A small image flow-matching model, trained from scratch.
Model: 32-pixel images, arch dit, activation reglu, patch size [4, 4], layers 12, width 256.
Training: soap at rate 0.0031, 21200 steps.
Data: trained on photos of plants, animals and fungi (iNaturalist), 77898 training examples, 17.4 epochs.
Rows from block 5 of a small image flow-matching model, named by matrix and row number. Rows with one number belong to one neuron. Each number is 200 + 20 x the weight over its row's rms, rounded and kept within 0 to 999. All counts start at 0.
After each neuron's rows are labels from the 100 images, of 14976 (inputs lightly noised), where the neuron reaches its largest size: "top examples" is what is common among them. Only what is clearly more common there than usual is listed. The data: photos of plants, animals and fungi (iNaturalist). In brackets: how many of the 100, against the usual share in percent.
# gate: MLP gate (model.blocks.5.mlp.gate.weight, 512x256), inputs 0-85
# fc1: MLP up (model.blocks.5.mlp.fc1.weight, 512x256), inputs 0-85
# fc2: MLP down (model.blocks.5.mlp.fc2.weight, 256x512, transposed), outputs 0-85

gate.96,201,194,203,200,202,201,200,199,183,202,198,199,274,199,207,200,201,200,189,193,202,212,200,200,201,200,200,191,200,200,200,199,197,197,202,200,200,199,203,200,201,200,200,200,200,354,187,193,200,192,200,200,199,200,199,200,200,201,200,198,199,200,200,205,199,199,200,200,201,200,199,200,237,199,166,200,208,201,200,194,200,200,199,197,189,200
fc1.96,199,203,185,200,200,198,199,200,203,201,211,202,198,200,201,200,200,200,203,205,198,200,208,200,198,200,201,199,204,200,199,200,200,202,198,200,200,210,200,201,200,201,200,205,200,168,276,200,201,200,200,200,201,200,201,200,200,200,200,204,200,200,200,200,200,204,200,196,202,200,200,200,198,170,203,202,202,200,200,200,182,200,200,200,199,200
fc2.96,200,201,199,179,220,200,200,201,200,200,200,265,210,203,199,200,201,200,200,200,197,200,200,200,199,200,50,200,200,200,200,199,200,199,200,200,199,200,201,200,200,200,200,147,200,200,200,200,238,242,197,200,200,200,203,200,217,191,200,200,200,200,200,200,200,200,199,196,172,182,200,201,200,322,200,197,200,200,200,200,200,206,200,200,200,200
top examples: class Insecta (71 vs 29.2); phylum Arthropoda (71 vs 30.9); order Coleoptera (27 vs 3.2); family: Coccinellidae (26 vs 1.7)

gate.69,200,200,204,197,209,199,200,225,203,197,201,203,201,201,200,210,255,195,200,159,201,169,198,224,197,206,200,200,200,200,200,200,201,174,199,81,199,200,201,203,202,202,200,200,154,199,207,210,197,200,200,191,186,200,198,215,198,268,198,196,201,189,200,200,200,200,275,130,198,190,198,207,201,204,184,169,201,202,200,200,200,195,193,218,200,204
fc1.69,200,200,226,199,199,213,205,263,201,189,206,207,206,200,200,206,200,200,200,193,201,200,200,208,198,214,200,203,200,200,199,208,192,200,199,99,200,200,204,270,200,204,200,198,177,200,200,221,198,200,199,187,152,199,199,258,195,206,200,198,203,192,224,201,202,200,247,193,200,184,198,200,211,200,190,200,202,159,200,200,200,189,198,208,200,200
fc2.69,200,201,209,225,201,196,199,199,200,200,200,181,159,201,201,201,197,177,200,203,200,201,200,131,207,200,199,200,199,199,196,200,200,200,201,210,178,200,196,203,221,190,199,197,199,200,186,202,228,200,191,209,201,197,191,196,205,191,196,200,200,191,206,201,199,199,137,165,200,200,201,115,199,202,180,179,197,196,220,200,200,201,200,200,201,199
top examples: class Aves (87 vs 55)

gate.168,199,200,200,132,200,203,202,200,200,200,203,200,197,200,199,198,200,201,201,213,200,196,202,201,200,201,200,201,199,200,200,200,198,197,201,203,200,199,200,186,200,200,200,200,182,200,201,221,200,200,200,199,197,200,200,199,200,202,200,199,200,200,200,200,200,200,119,201,200,200,200,200,200,200,150,199,200,200,201,200,200,201,200,197,200,200
fc1.168,200,200,200,112,201,199,202,202,200,199,203,195,193,200,195,200,201,200,200,201,200,200,201,198,199,200,200,200,199,200,200,201,199,200,200,200,200,197,200,196,228,202,200,200,192,200,199,208,200,200,200,199,200,200,198,199,200,216,199,199,200,200,200,200,202,202,110,200,200,200,199,201,200,200,199,200,200,200,200,200,200,201,200,200,200,199
fc2.168,202,209,200,174,194,199,200,194,200,200,201,199,199,204,204,200,200,199,204,199,204,235,191,198,204,200,201,200,198,187,265,201,200,192,200,163,194,200,204,204,201,199,201,200,170,197,200,200,218,200,199,195,201,200,206,204,211,128,183,200,200,200,201,200,193,238,360,225,191,200,199,202,200,199,178,187,198,201,198,200,198,200,199,201,203,200
top examples: order Charadriiformes (32 vs 7.6); order Anseriformes (26 vs 5.5); family: Anatidae (26 vs 5.5)

gate.165,202,206,226,153,202,200,200,196,207,203,203,194,199,199,201,213,236,200,200,199,200,203,199,203,201,207,200,200,202,200,200,202,199,198,194,199,178,200,201,201,174,200,200,200,285,198,199,251,200,217,200,322,200,200,198,292,200,200,211,201,205,200,213,201,197,200,200,159,199,199,207,200,200,198,197,206,201,192,201,213,202,200,169,206,197,198
fc1.165,200,200,167,216,200,202,195,199,199,198,187,215,200,198,206,163,200,200,215,200,200,199,200,303,200,200,200,200,184,201,200,198,206,200,200,205,243,199,199,196,264,191,200,202,137,200,200,128,200,188,198,157,200,199,200,86,199,198,178,200,196,200,188,202,203,205,285,217,200,201,201,204,200,201,204,199,200,204,200,197,200,200,216,192,200,201
fc2.165,200,200,200,199,201,200,200,208,208,200,200,201,204,202,202,200,201,195,221,212,208,200,199,92,200,190,200,202,200,200,199,200,198,200,200,199,199,200,198,198,214,165,201,199,236,200,200,201,198,200,200,234,200,200,199,200,199,209,200,251,200,204,190,201,201,200,106,215,199,245,207,200,200,200,206,112,201,199,200,199,202,200,200,201,201,200
top examples: order Passeriformes (53 vs 24.9)

gate.509,232,200,172,201,188,140,200,200,162,146,166,205,188,219,194,200,201,200,101,190,200,199,200,203,203,200,190,117,201,201,201,185,210,200,199,196,190,200,201,200,198,198,202,200,201,182,199,200,196,200,200,199,200,220,200,200,203,200,194,202,199,199,189,200,203,202,199,208,200,200,202,207,200,177,200,200,198,200,200,215,200,199,201,174,200,199
fc1.509,185,200,214,199,200,242,200,200,220,284,231,186,200,188,200,200,200,200,305,201,200,200,200,200,194,200,224,284,200,200,200,200,170,199,199,200,200,200,200,199,200,200,200,197,200,221,200,200,200,199,200,200,200,194,200,200,199,200,201,199,201,199,201,200,196,199,200,200,193,200,199,200,200,221,200,200,200,197,200,178,200,201,200,210,188,202
fc2.509,202,200,200,203,190,201,200,203,202,207,194,198,200,205,200,200,200,198,197,191,201,202,199,199,198,200,186,194,200,200,198,205,212,200,202,198,217,200,200,199,201,217,200,200,201,201,199,205,203,199,200,200,206,199,198,199,202,200,204,203,200,204,201,200,203,200,188,204,201,203,199,201,202,188,201,188,200,200,193,211,202,200,200,200,200,184
top examples: order Passeriformes (57 vs 24.9)

gate.172,200,201,200,162,344,200,200,186,201,199,199,202,190,198,220,179,198,140,199,198,221,179,201,199,200,202,201,201,200,200,200,201,200,200,199,199,199,198,200,187,200,216,200,200,215,131,199,200,202,32,200,200,200,200,199,200,174,235,200,206,199,200,199,196,121,193,194,200,218,197,199,200,200,199,173,200,200,200,201,200,200,250,200,201,200,200
fc1.172,200,200,200,200,220,198,205,200,200,200,200,200,193,200,200,199,200,199,200,201,200,199,210,200,200,204,199,200,200,200,198,202,191,202,203,200,200,199,200,193,200,200,201,199,200,194,199,201,206,132,200,200,200,200,198,201,193,244,200,200,199,203,200,200,195,198,200,200,209,199,200,200,201,198,196,199,200,200,201,203,200,490,199,200,197,204
fc2.172,201,199,200,197,191,196,205,204,219,201,200,200,197,200,247,200,217,197,229,222,201,200,199,195,200,200,201,195,200,200,205,200,191,200,199,200,201,199,200,202,201,201,203,200,170,107,200,196,213,143,201,223,199,200,137,207,200,199,195,195,200,200,204,196,239,202,187,200,197,199,185,201,193,199,207,200,201,200,194,202,201,343,203,203,205,203
top examples: class Aves (94 vs 55); phylum Chordata (94 vs 60.8)

gate.241,199,200,201,199,203,207,198,199,198,196,200,198,191,200,195,214,200,200,197,200,201,227,199,200,200,200,200,205,207,200,200,200,200,199,200,205,200,200,196,200,200,201,198,200,200,192,231,170,201,200,200,197,200,200,197,199,199,198,201,197,201,200,200,200,200,200,166,198,200,201,202,202,195,201,201,200,201,200,200,200,200,200,197,200,200,200
fc1.241,200,200,200,201,212,197,200,200,201,200,201,200,200,200,200,200,200,200,200,200,202,182,200,200,200,198,201,197,200,200,199,200,200,200,200,182,200,200,204,200,200,200,200,200,199,206,200,200,200,199,200,201,200,200,200,201,200,200,196,200,200,200,199,200,200,200,204,200,200,199,200,176,200,199,200,200,200,200,200,200,200,200,200,200,200,200
fc2.241,200,200,205,203,201,200,197,206,203,200,200,200,191,198,195,199,200,199,200,200,193,306,202,202,200,200,200,200,200,200,200,200,166,193,200,199,199,201,201,202,200,210,200,199,199,203,198,202,163,203,200,241,190,200,204,200,200,200,200,200,200,197,197,199,205,200,174,203,200,200,200,198,200,198,212,218,201,208,200,200,201,200,200,200,200,200
top examples: class Aves (88 vs 55); order Charadriiformes (38 vs 7.6)

gate.347,198,200,199,201,201,200,200,266,199,196,200,200,198,183,200,201,199,193,199,200,208,165,202,245,203,200,200,201,226,198,199,200,178,206,207,200,212,200,200,227,199,201,200,200,106,200,200,167,200,200,201,199,202,195,194,199,199,200,193,201,200,200,201,201,200,200,209,235,201,200,200,198,200,201,200,185,202,199,200,200,200,225,201,196,179,200
fc1.347,200,200,200,199,195,200,200,186,213,208,200,210,200,202,212,200,200,206,201,200,200,221,197,199,193,200,200,200,200,200,201,203,208,194,200,200,198,200,199,157,204,199,200,199,290,200,200,225,199,200,200,201,199,205,206,204,200,201,209,199,200,200,183,194,201,200,140,139,200,201,184,201,200,200,200,206,199,201,200,200,200,190,199,202,204,200
fc2.347,198,205,200,203,200,200,201,171,200,200,200,263,200,201,206,199,199,149,199,203,198,213,199,212,200,206,198,204,200,200,200,200,203,203,200,160,200,200,205,254,184,201,200,198,179,200,201,321,168,201,201,183,200,200,222,201,202,200,201,264,197,174,201,212,197,201,222,201,199,199,201,222,178,200,200,214,200,200,196,201,198,195,202,202,200,198
top examples: class Aves (83 vs 55); order Passeriformes (57 vs 24.9)

gate.255,199,200,199,200,211,198,198,197,200,200,202,207,162,200,200,200,200,186,198,198,200,199,200,198,199,200,267,198,198,197,200,200,200,202,209,199,200,227,200,200,200,200,200,201,200,199,197,200,198,201,200,200,204,204,200,200,199,200,200,205,202,208,212,200,208,200,201,201,204,174,200,200,199,118,195,201,200,199,200,198,201,201,201,201,200,201
fc1.255,200,200,201,197,194,203,200,202,200,200,200,181,201,200,200,203,199,201,200,200,201,201,200,200,200,199,147,200,200,201,200,200,200,182,199,200,200,95,200,200,200,201,200,200,198,404,115,200,188,197,200,200,200,200,169,201,201,193,200,200,200,200,189,200,200,201,200,200,187,200,200,200,200,183,200,201,200,200,199,200,201,186,200,200,200,200
fc2.255,200,197,200,200,235,203,204,200,235,197,199,197,198,200,200,200,200,203,203,200,200,200,199,211,207,200,241,209,197,200,199,201,200,200,200,200,200,89,200,200,200,200,200,199,200,186,200,200,321,201,200,200,199,203,210,200,200,200,199,196,200,200,200,200,200,197,200,200,204,199,200,181,201,198,258,200,199,200,199,200,200,200,202,200,200,199
top examples: phylum Chordata (95 vs 60.8); class Aves (92 vs 55)

gate.299,199,195,200,205,187,209,200,211,194,199,201,199,156,195,204,200,208,195,208,210,201,200,184,199,200,199,202,198,201,200,234,185,201,247,199,205,204,248,204,200,201,196,201,207,200,200,193,201,200,245,212,207,187,204,218,200,197,201,200,246,201,199,185,199,182,196,202,198,231,205,201,244,200,184,190,232,206,173,200,224,202,204,201,199,209,199
fc1.299,261,200,177,199,200,197,200,191,247,172,196,211,200,226,205,200,213,200,198,196,200,198,195,201,204,196,200,199,198,200,198,201,244,200,198,200,121,201,200,200,200,198,200,202,198,199,200,206,200,200,200,200,202,213,200,200,199,200,146,203,200,210,201,200,199,201,198,250,215,200,200,200,201,200,201,200,194,198,203,197,203,200,200,196,215,200
fc2.299,194,200,192,188,200,201,200,200,64,201,204,200,199,202,201,200,199,200,176,208,200,181,198,201,200,201,200,200,198,200,200,200,120,200,200,200,219,200,202,200,200,200,200,200,199,199,202,163,200,199,199,200,200,200,198,200,201,200,197,201,200,200,200,201,202,207,201,210,201,199,201,198,198,196,200,200,193,200,199,200,200,200,200,194,199,200
top examples: order Passeriformes (55 vs 24.9)

gate.82,194,209,202,166,200,222,200,200,194,201,196,217,200,199,199,200,192,200,205,196,183,201,161,193,201,200,198,201,200,200,199,204,200,201,199,194,201,201,198,200,206,200,200,200,199,202,196,154,199,201,201,262,207,203,198,200,199,199,200,198,201,199,210,191,196,202,196,196,201,202,198,200,200,200,192,201,200,201,201,203,218,201,255,200,210,196
fc1.82,189,200,199,206,200,142,200,200,201,200,201,187,200,200,216,201,201,200,191,204,213,198,202,203,200,200,203,195,200,199,201,200,225,200,200,222,201,200,200,220,201,198,200,200,199,199,201,226,200,200,198,194,194,200,200,213,200,200,200,201,201,200,198,200,200,201,200,200,200,200,200,201,199,200,200,200,200,198,200,200,199,203,175,201,199,201
fc2.82,200,206,200,277,200,202,200,201,200,200,202,200,204,198,200,200,182,198,178,200,200,200,189,149,225,196,200,202,215,197,231,198,92,188,201,186,200,200,196,190,210,183,200,203,200,197,200,199,198,199,197,217,199,202,201,200,199,212,202,173,199,198,200,199,202,200,224,198,195,201,185,200,202,202,201,209,200,240,200,200,202,202,187,200,196,192
top examples: order Passeriformes (50 vs 24.9)

gate.462,205,211,193,183,204,200,200,196,200,200,204,200,229,192,200,200,200,109,201,199,199,193,199,199,196,196,201,200,203,200,200,194,194,199,197,200,202,201,200,224,164,195,201,200,337,200,193,199,189,206,202,194,333,201,199,200,200,203,197,203,200,211,213,199,203,214,196,200,198,200,196,250,209,202,201,207,200,200,200,201,198,200,200,200,199,204
fc1.462,194,160,201,201,199,204,200,210,199,200,200,200,200,200,202,199,199,199,201,200,204,214,200,204,201,200,200,207,202,200,200,200,214,225,208,200,199,201,201,179,269,211,195,200,97,199,217,214,219,189,200,202,135,189,266,146,200,196,206,197,200,199,189,216,200,200,200,189,201,200,203,188,180,199,200,191,201,201,200,204,203,139,200,204,200,200
fc2.462,201,203,201,189,199,186,200,233,202,200,197,203,199,200,202,168,187,200,201,203,192,182,199,209,203,200,198,203,206,208,200,200,213,192,200,198,201,199,206,208,228,202,200,197,198,199,215,197,181,200,201,196,336,198,381,200,200,201,200,186,204,206,200,189,203,201,197,200,193,178,200,229,202,201,199,202,200,200,199,198,199,200,182,200,190,201
top examples: phylum Chordata (92 vs 60.8); class Aves (91 vs 55)

gate.180,198,199,234,199,207,226,202,202,201,197,199,200,200,200,200,210,186,201,200,201,200,189,228,200,200,200,209,204,200,200,202,209,197,200,202,207,201,201,201,199,179,203,197,237,200,194,206,200,185,368,199,199,204,229,207,199,201,238,202,201,201,200,220,200,231,196,200,208,200,200,200,190,218,200,200,246,201,238,201,219,200,237,208,198,202,199
fc1.180,197,199,201,198,200,205,200,201,201,201,200,203,200,200,203,199,201,200,200,200,206,186,214,211,200,201,207,200,200,202,200,216,197,196,200,227,201,173,200,199,201,198,200,205,199,200,200,165,200,205,200,201,219,213,135,203,200,200,202,199,200,200,199,203,202,202,200,203,200,200,200,201,204,223,200,198,201,200,200,202,203,450,204,188,200,195
fc2.180,197,191,199,204,194,201,202,201,201,201,203,201,200,200,181,192,204,250,195,204,203,200,195,210,198,200,200,200,201,211,204,194,223,234,207,194,194,210,201,201,204,201,200,199,181,200,215,201,189,224,205,201,201,202,61,200,166,197,203,199,199,197,206,201,201,202,230,199,208,159,199,196,200,200,200,207,201,200,201,198,204,358,197,200,204,200
top examples: class Aves (87 vs 55)

gate.177,200,201,232,200,188,201,198,200,192,190,190,139,200,200,188,200,191,199,203,199,199,200,198,202,210,200,182,201,200,198,202,201,213,200,174,200,197,109,201,200,200,198,200,204,200,200,200,200,209,200,202,200,197,201,183,200,199,198,201,212,200,192,206,199,200,196,200,201,187,200,200,202,200,271,200,198,200,161,200,200,201,200,201,201,200,198
fc1.177,200,201,201,200,197,200,190,200,197,197,196,188,220,200,199,198,200,200,207,200,200,199,200,202,202,200,200,196,200,199,200,201,208,185,123,200,200,201,201,201,200,200,200,200,200,235,200,201,199,211,200,200,199,199,147,200,197,199,196,200,200,197,261,199,199,200,199,200,186,200,199,200,200,203,200,200,200,197,200,203,200,200,203,201,200,200
fc2.177,198,200,205,200,193,201,199,199,198,204,200,206,200,199,212,200,199,196,199,200,200,200,194,200,200,200,235,196,198,200,201,200,200,201,252,200,196,200,199,200,200,200,200,176,198,200,200,200,200,200,200,202,200,204,200,200,198,233,203,199,200,200,204,200,204,201,204,200,194,200,202,223,202,187,200,200,200,201,200,200,200,205,202,191,204,200
top examples: phylum Arthropoda (80 vs 30.9); class Insecta (78 vs 29.2); order Diptera (25 vs 2.6); family: Syrphidae (25 vs 2.1)

gate.35,202,200,200,192,207,203,200,198,201,199,200,197,177,202,201,199,201,188,200,200,199,200,201,200,201,200,185,200,192,200,200,200,200,200,232,200,191,207,193,201,200,204,199,200,205,201,162,219,137,200,200,200,196,200,187,198,200,207,199,198,193,208,201,208,202,130,207,197,199,199,205,203,200,200,174,199,200,205,201,199,199,9,201,201,202,200
fc1.35,201,208,202,199,222,201,201,200,200,196,200,205,160,201,197,200,201,195,200,200,200,200,200,205,201,200,200,200,200,200,201,200,200,203,204,199,200,205,202,194,200,211,200,200,201,203,193,200,169,200,200,192,199,201,204,200,198,200,200,200,200,201,202,206,202,184,200,200,197,199,203,200,200,200,199,200,199,208,199,200,200,210,200,199,201,200
fc2.35,200,204,200,199,201,201,200,196,198,200,202,202,212,200,241,162,197,201,198,205,200,191,199,202,198,200,203,199,203,202,211,200,197,200,200,198,201,200,201,202,200,200,193,201,200,194,178,201,201,200,195,200,200,200,241,199,184,169,197,202,200,201,136,186,199,254,212,201,200,198,200,199,221,200,237,203,200,199,201,215,199,200,199,200,199,196
top examples: class Aves (86 vs 55); order Charadriiformes (30 vs 7.6)

gate.153,200,199,198,199,166,200,222,200,230,200,192,210,200,199,199,219,200,200,199,199,200,200,200,200,203,202,200,196,201,200,207,204,193,213,209,202,203,200,197,200,200,199,201,184,199,197,230,199,198,200,200,204,218,200,200,190,200,201,200,200,202,200,201,193,199,221,189,200,206,200,201,201,201,202,119,199,198,205,200,200,201,200,200,197,204,200
fc1.153,199,200,200,200,200,200,200,200,201,200,200,196,200,200,200,200,200,200,195,200,201,200,200,200,200,200,279,199,200,200,200,200,200,200,200,200,200,202,200,202,201,200,200,207,200,309,201,200,200,204,200,200,200,200,200,200,200,201,200,200,200,200,197,200,200,200,200,200,160,200,200,200,199,200,200,200,201,200,200,200,199,200,200,200,200,200
fc2.153,200,200,201,200,201,200,200,199,191,199,200,202,200,198,200,200,200,200,200,199,201,199,201,200,201,200,122,202,199,200,201,200,207,200,200,201,200,207,201,200,198,200,200,200,198,199,200,200,200,201,200,200,200,200,200,200,200,206,199,200,200,216,198,200,200,199,202,202,193,200,200,200,213,199,200,201,199,200,200,200,196,200,200,200,200,200
top examples: phylum Chordata (95 vs 60.8); class Aves (91 vs 55); order Charadriiformes (32 vs 7.6)

gate.54,182,195,186,200,190,42,207,181,203,200,200,146,201,213,201,254,201,198,200,200,201,200,204,209,199,189,198,201,201,198,199,203,199,200,201,206,186,200,161,205,202,207,200,200,281,203,200,201,199,200,200,200,200,204,188,207,200,200,200,194,207,202,198,199,200,185,200,274,200,208,201,200,201,202,198,201,206,198,200,199,201,200,259,200,195,200
fc1.54,136,199,193,200,200,100,200,200,200,200,198,202,201,258,198,200,184,201,199,205,196,200,175,200,200,148,200,205,200,200,197,200,199,203,200,199,176,200,200,200,200,200,200,200,197,200,200,260,199,200,199,198,209,214,199,199,200,200,199,201,200,200,200,200,200,199,200,200,198,200,185,200,200,201,200,212,204,164,200,200,205,211,204,203,200,200
fc2.54,206,214,199,203,202,213,200,212,201,194,200,155,200,203,198,200,235,201,200,200,201,200,201,202,200,205,197,199,220,200,201,198,181,210,198,200,207,200,200,202,172,199,200,200,200,199,200,199,199,199,195,203,201,208,201,185,211,200,194,212,201,200,203,182,201,200,200,205,202,199,196,199,200,199,206,199,199,163,123,200,198,240,200,201,194,200
top examples: order Passeriformes (56 vs 24.9)

gate.384,199,200,204,200,221,200,220,200,200,199,200,200,190,200,201,201,201,196,200,199,200,200,200,200,200,199,200,198,200,199,200,200,200,200,193,201,200,189,199,201,200,200,201,200,200,199,202,200,187,200,200,200,200,200,200,200,204,200,200,200,200,200,237,200,198,171,200,197,200,200,199,200,202,193,200,200,200,200,200,256,200,200,200,199,200,200
fc1.384,200,198,205,204,197,202,195,200,197,200,200,217,201,200,200,195,200,200,200,203,200,201,200,200,201,200,243,220,200,200,202,200,198,201,302,200,200,424,219,194,200,201,199,259,200,209,147,205,241,182,201,200,200,200,200,200,204,198,200,204,199,200,183,205,225,200,200,201,201,199,202,176,200,200,201,201,200,200,200,197,200,200,200,200,200,200
fc2.384,199,199,207,201,202,200,200,200,198,217,199,225,200,199,201,200,200,200,200,185,195,200,200,200,202,200,201,194,204,200,199,200,201,207,196,200,200,343,199,197,202,200,200,151,198,120,282,200,265,200,199,199,198,200,199,200,185,202,192,198,200,200,200,201,203,202,219,206,196,208,200,200,200,211,287,199,200,201,199,257,200,200,200,194,200,199
top examples: phylum Arthropoda (70 vs 30.9); class Insecta (66 vs 29.2)

gate.469,200,196,200,200,205,200,186,201,198,203,209,203,238,186,199,202,199,133,201,201,198,201,197,200,200,201,243,199,202,205,201,213,198,198,208,200,200,201,200,202,206,200,199,200,214,201,214,201,224,228,200,202,207,199,147,194,200,145,200,198,199,200,136,199,207,291,196,199,204,203,202,210,201,200,121,200,200,205,200,243,200,246,205,199,201,200
fc1.469,200,201,199,202,200,200,200,200,192,196,202,200,199,200,197,204,200,195,198,200,200,200,196,200,200,199,200,200,199,200,199,200,200,200,200,217,200,200,199,233,202,197,200,200,204,202,200,184,201,200,200,200,200,200,321,200,200,202,200,200,200,200,201,199,194,205,188,199,200,208,200,202,200,200,200,199,200,200,200,200,200,212,202,199,202,200
fc2.469,200,200,205,199,200,200,200,195,201,200,200,200,200,200,200,197,200,185,200,200,193,200,200,205,201,200,200,200,200,200,200,200,198,200,202,198,202,230,200,224,200,200,200,200,200,200,200,193,322,200,200,231,200,199,309,201,200,14,200,199,200,198,200,200,200,200,201,200,200,198,200,199,200,200,199,200,200,200,200,200,200,201,200,200,201,200
top examples: phylum Chordata (95 vs 60.8); class Aves (94 vs 55); order Accipitriformes (35 vs 3.9); family: Accipitridae (32 vs 3.3)

gate.173,200,197,200,128,206,188,198,202,240,200,199,200,200,213,181,186,245,200,201,198,199,202,199,201,200,200,203,205,199,200,200,203,199,204,200,199,198,195,201,171,196,203,201,200,149,198,212,231,201,200,200,166,198,198,200,183,199,217,200,200,200,200,200,200,200,171,201,200,199,200,228,201,199,200,191,159,201,105,200,199,200,203,195,196,175,196
fc1.173,200,201,197,214,181,212,201,199,196,203,201,197,199,170,228,212,159,200,200,200,201,200,201,200,198,191,196,199,201,200,200,199,202,187,200,200,220,201,198,208,204,198,200,200,325,201,191,172,198,200,200,230,226,214,188,201,201,163,200,199,199,200,200,200,200,230,190,202,195,199,183,200,200,200,217,214,200,205,200,201,200,196,212,204,221,200
fc2.173,201,178,198,200,200,213,201,209,200,200,209,155,211,200,188,206,220,210,199,222,202,196,199,199,201,200,200,203,201,199,191,200,220,202,200,202,200,200,200,252,199,142,201,202,198,200,209,200,210,198,200,200,197,203,220,200,191,204,202,197,200,205,196,199,200,201,194,188,200,200,156,161,200,200,159,187,201,392,198,198,197,200,199,199,201,197
top examples: phylum Chordata (92 vs 60.8); class Aves (91 vs 55)

gate.57,200,200,200,200,211,201,200,201,198,201,200,203,198,201,193,200,203,202,197,206,202,200,201,194,201,197,253,200,199,199,199,199,194,200,278,200,200,210,200,204,200,202,200,67,201,198,199,199,201,198,200,199,192,204,200,200,191,200,196,200,198,201,198,200,201,186,199,200,200,200,200,200,200,199,203,200,200,200,200,182,200,200,201,199,200,199
fc1.57,200,200,200,200,182,199,200,199,202,198,197,193,204,199,201,200,198,191,201,200,200,197,199,209,200,201,131,200,200,200,200,200,200,201,79,200,200,180,197,199,200,200,200,352,200,203,201,200,197,200,200,200,213,196,199,199,210,200,205,201,200,200,200,200,200,207,200,200,199,200,200,195,200,200,199,200,201,200,200,241,200,200,199,201,200,201
fc2.57,200,204,183,146,238,199,200,201,199,200,209,197,201,199,198,200,200,201,217,194,197,208,202,202,200,200,200,212,204,200,214,199,184,195,201,199,209,221,200,200,199,199,203,200,198,196,198,189,213,201,200,200,201,200,201,200,164,195,198,200,198,203,224,199,211,201,200,188,200,196,201,243,205,200,203,200,199,206,200,203,201,199,201,201,200,198
top examples: class Insecta (85 vs 29.2); phylum Arthropoda (85 vs 30.9); order Lepidoptera (58 vs 13.7)

gate.200,201,200,191,198,201,199,200,200,200,199,203,189,201,200,248,200,200,200,207,201,200,198,200,199,198,200,75,201,200,200,201,200,202,200,200,200,201,111,200,201,199,199,201,198,211,182,200,199,200,191,197,200,193,200,200,207,199,201,199,195,201,201,195,199,207,200,199,200,194,201,201,199,175,236,130,196,200,199,200,240,201,199,200,200,200,200
fc1.200,201,202,202,198,230,202,200,200,209,199,202,200,200,200,200,197,200,200,203,203,201,200,199,196,198,199,202,200,200,200,200,190,200,179,101,200,197,198,199,200,201,201,200,200,201,0,167,201,153,211,200,201,199,200,189,199,198,154,200,196,200,200,201,199,158,207,200,202,212,192,200,213,106,201,201,200,200,192,201,171,198,200,199,205,200,200
fc2.200,203,200,200,200,270,202,200,201,200,199,200,200,148,202,200,191,200,199,200,201,200,198,197,200,200,200,42,204,198,200,200,200,200,200,202,200,194,200,200,200,202,200,200,196,200,329,182,200,216,200,201,200,199,196,200,200,200,201,196,200,200,200,204,200,198,200,200,200,185,200,200,200,202,199,201,205,200,201,200,200,200,185,200,200,200,200
top examples: phylum Arthropoda (90 vs 30.9); class Insecta (88 vs 29.2); order Diptera (29 vs 2.6); family: Syrphidae (27 vs 2.1)

gate.133,200,203,200,202,216,201,200,196,200,201,200,201,201,197,199,199,201,200,200,199,201,200,201,200,200,200,201,200,198,199,200,200,200,200,262,200,203,200,199,200,200,200,200,166,199,200,201,200,199,200,200,200,201,200,200,200,200,200,200,199,198,202,190,200,201,198,200,201,201,200,200,202,207,200,198,200,197,197,200,193,199,201,200,200,200,201
fc1.133,200,200,200,199,180,200,200,200,200,200,200,200,200,200,200,200,200,200,200,200,199,200,200,200,200,200,199,200,200,200,200,200,200,200,190,200,200,390,200,200,200,200,200,172,201,200,198,200,200,186,200,200,200,200,200,200,200,195,200,200,200,200,201,200,200,200,200,200,199,200,200,197,203,200,201,200,200,200,200,209,200,200,200,200,200,200
fc2.133,200,201,200,200,224,199,200,200,196,200,200,201,194,200,200,200,200,200,198,200,200,200,200,199,200,200,199,200,200,199,200,201,200,200,182,200,194,277,199,200,200,200,200,194,200,199,200,200,200,199,200,200,200,200,200,200,202,199,200,200,200,201,200,202,170,200,201,204,202,200,200,196,202,199,200,200,200,199,200,183,200,192,200,201,199,200
top examples: phylum Arthropoda (81 vs 30.9); class Insecta (79 vs 29.2); order Hymenoptera (31 vs 3.5); family: Apidae (26 vs 1.4)

gate.92,209,200,203,198,194,201,204,181,202,200,200,204,200,202,198,199,202,196,199,198,198,200,201,189,202,197,199,197,198,200,200,199,200,232,209,168,198,197,217,218,212,203,201,200,200,204,177,196,202,195,200,199,198,197,140,200,198,201,201,202,208,156,208,211,217,199,248,185,200,203,204,162,201,200,200,192,202,189,199,198,199,202,200,200,201,201
fc1.92,215,200,202,200,201,201,198,206,205,199,197,200,209,197,203,199,200,0,200,202,200,196,200,360,199,199,200,199,200,200,200,199,211,166,202,210,200,197,198,198,204,233,204,200,201,200,201,198,200,201,199,233,196,203,195,201,198,215,199,189,200,191,205,197,200,196,219,200,202,200,199,200,200,201,198,189,205,219,200,200,208,203,200,201,200,201
fc2.92,200,200,211,199,200,200,196,200,200,198,199,199,206,200,200,208,189,309,214,190,201,199,232,31,190,200,199,200,196,199,199,199,204,206,201,201,201,200,195,199,201,200,207,200,226,200,202,199,228,217,200,200,196,200,197,206,178,290,208,108,200,193,200,200,200,192,202,215,198,201,199,206,205,201,200,231,200,190,200,200,197,201,200,196,200,201
top examples: class Aves (87 vs 55)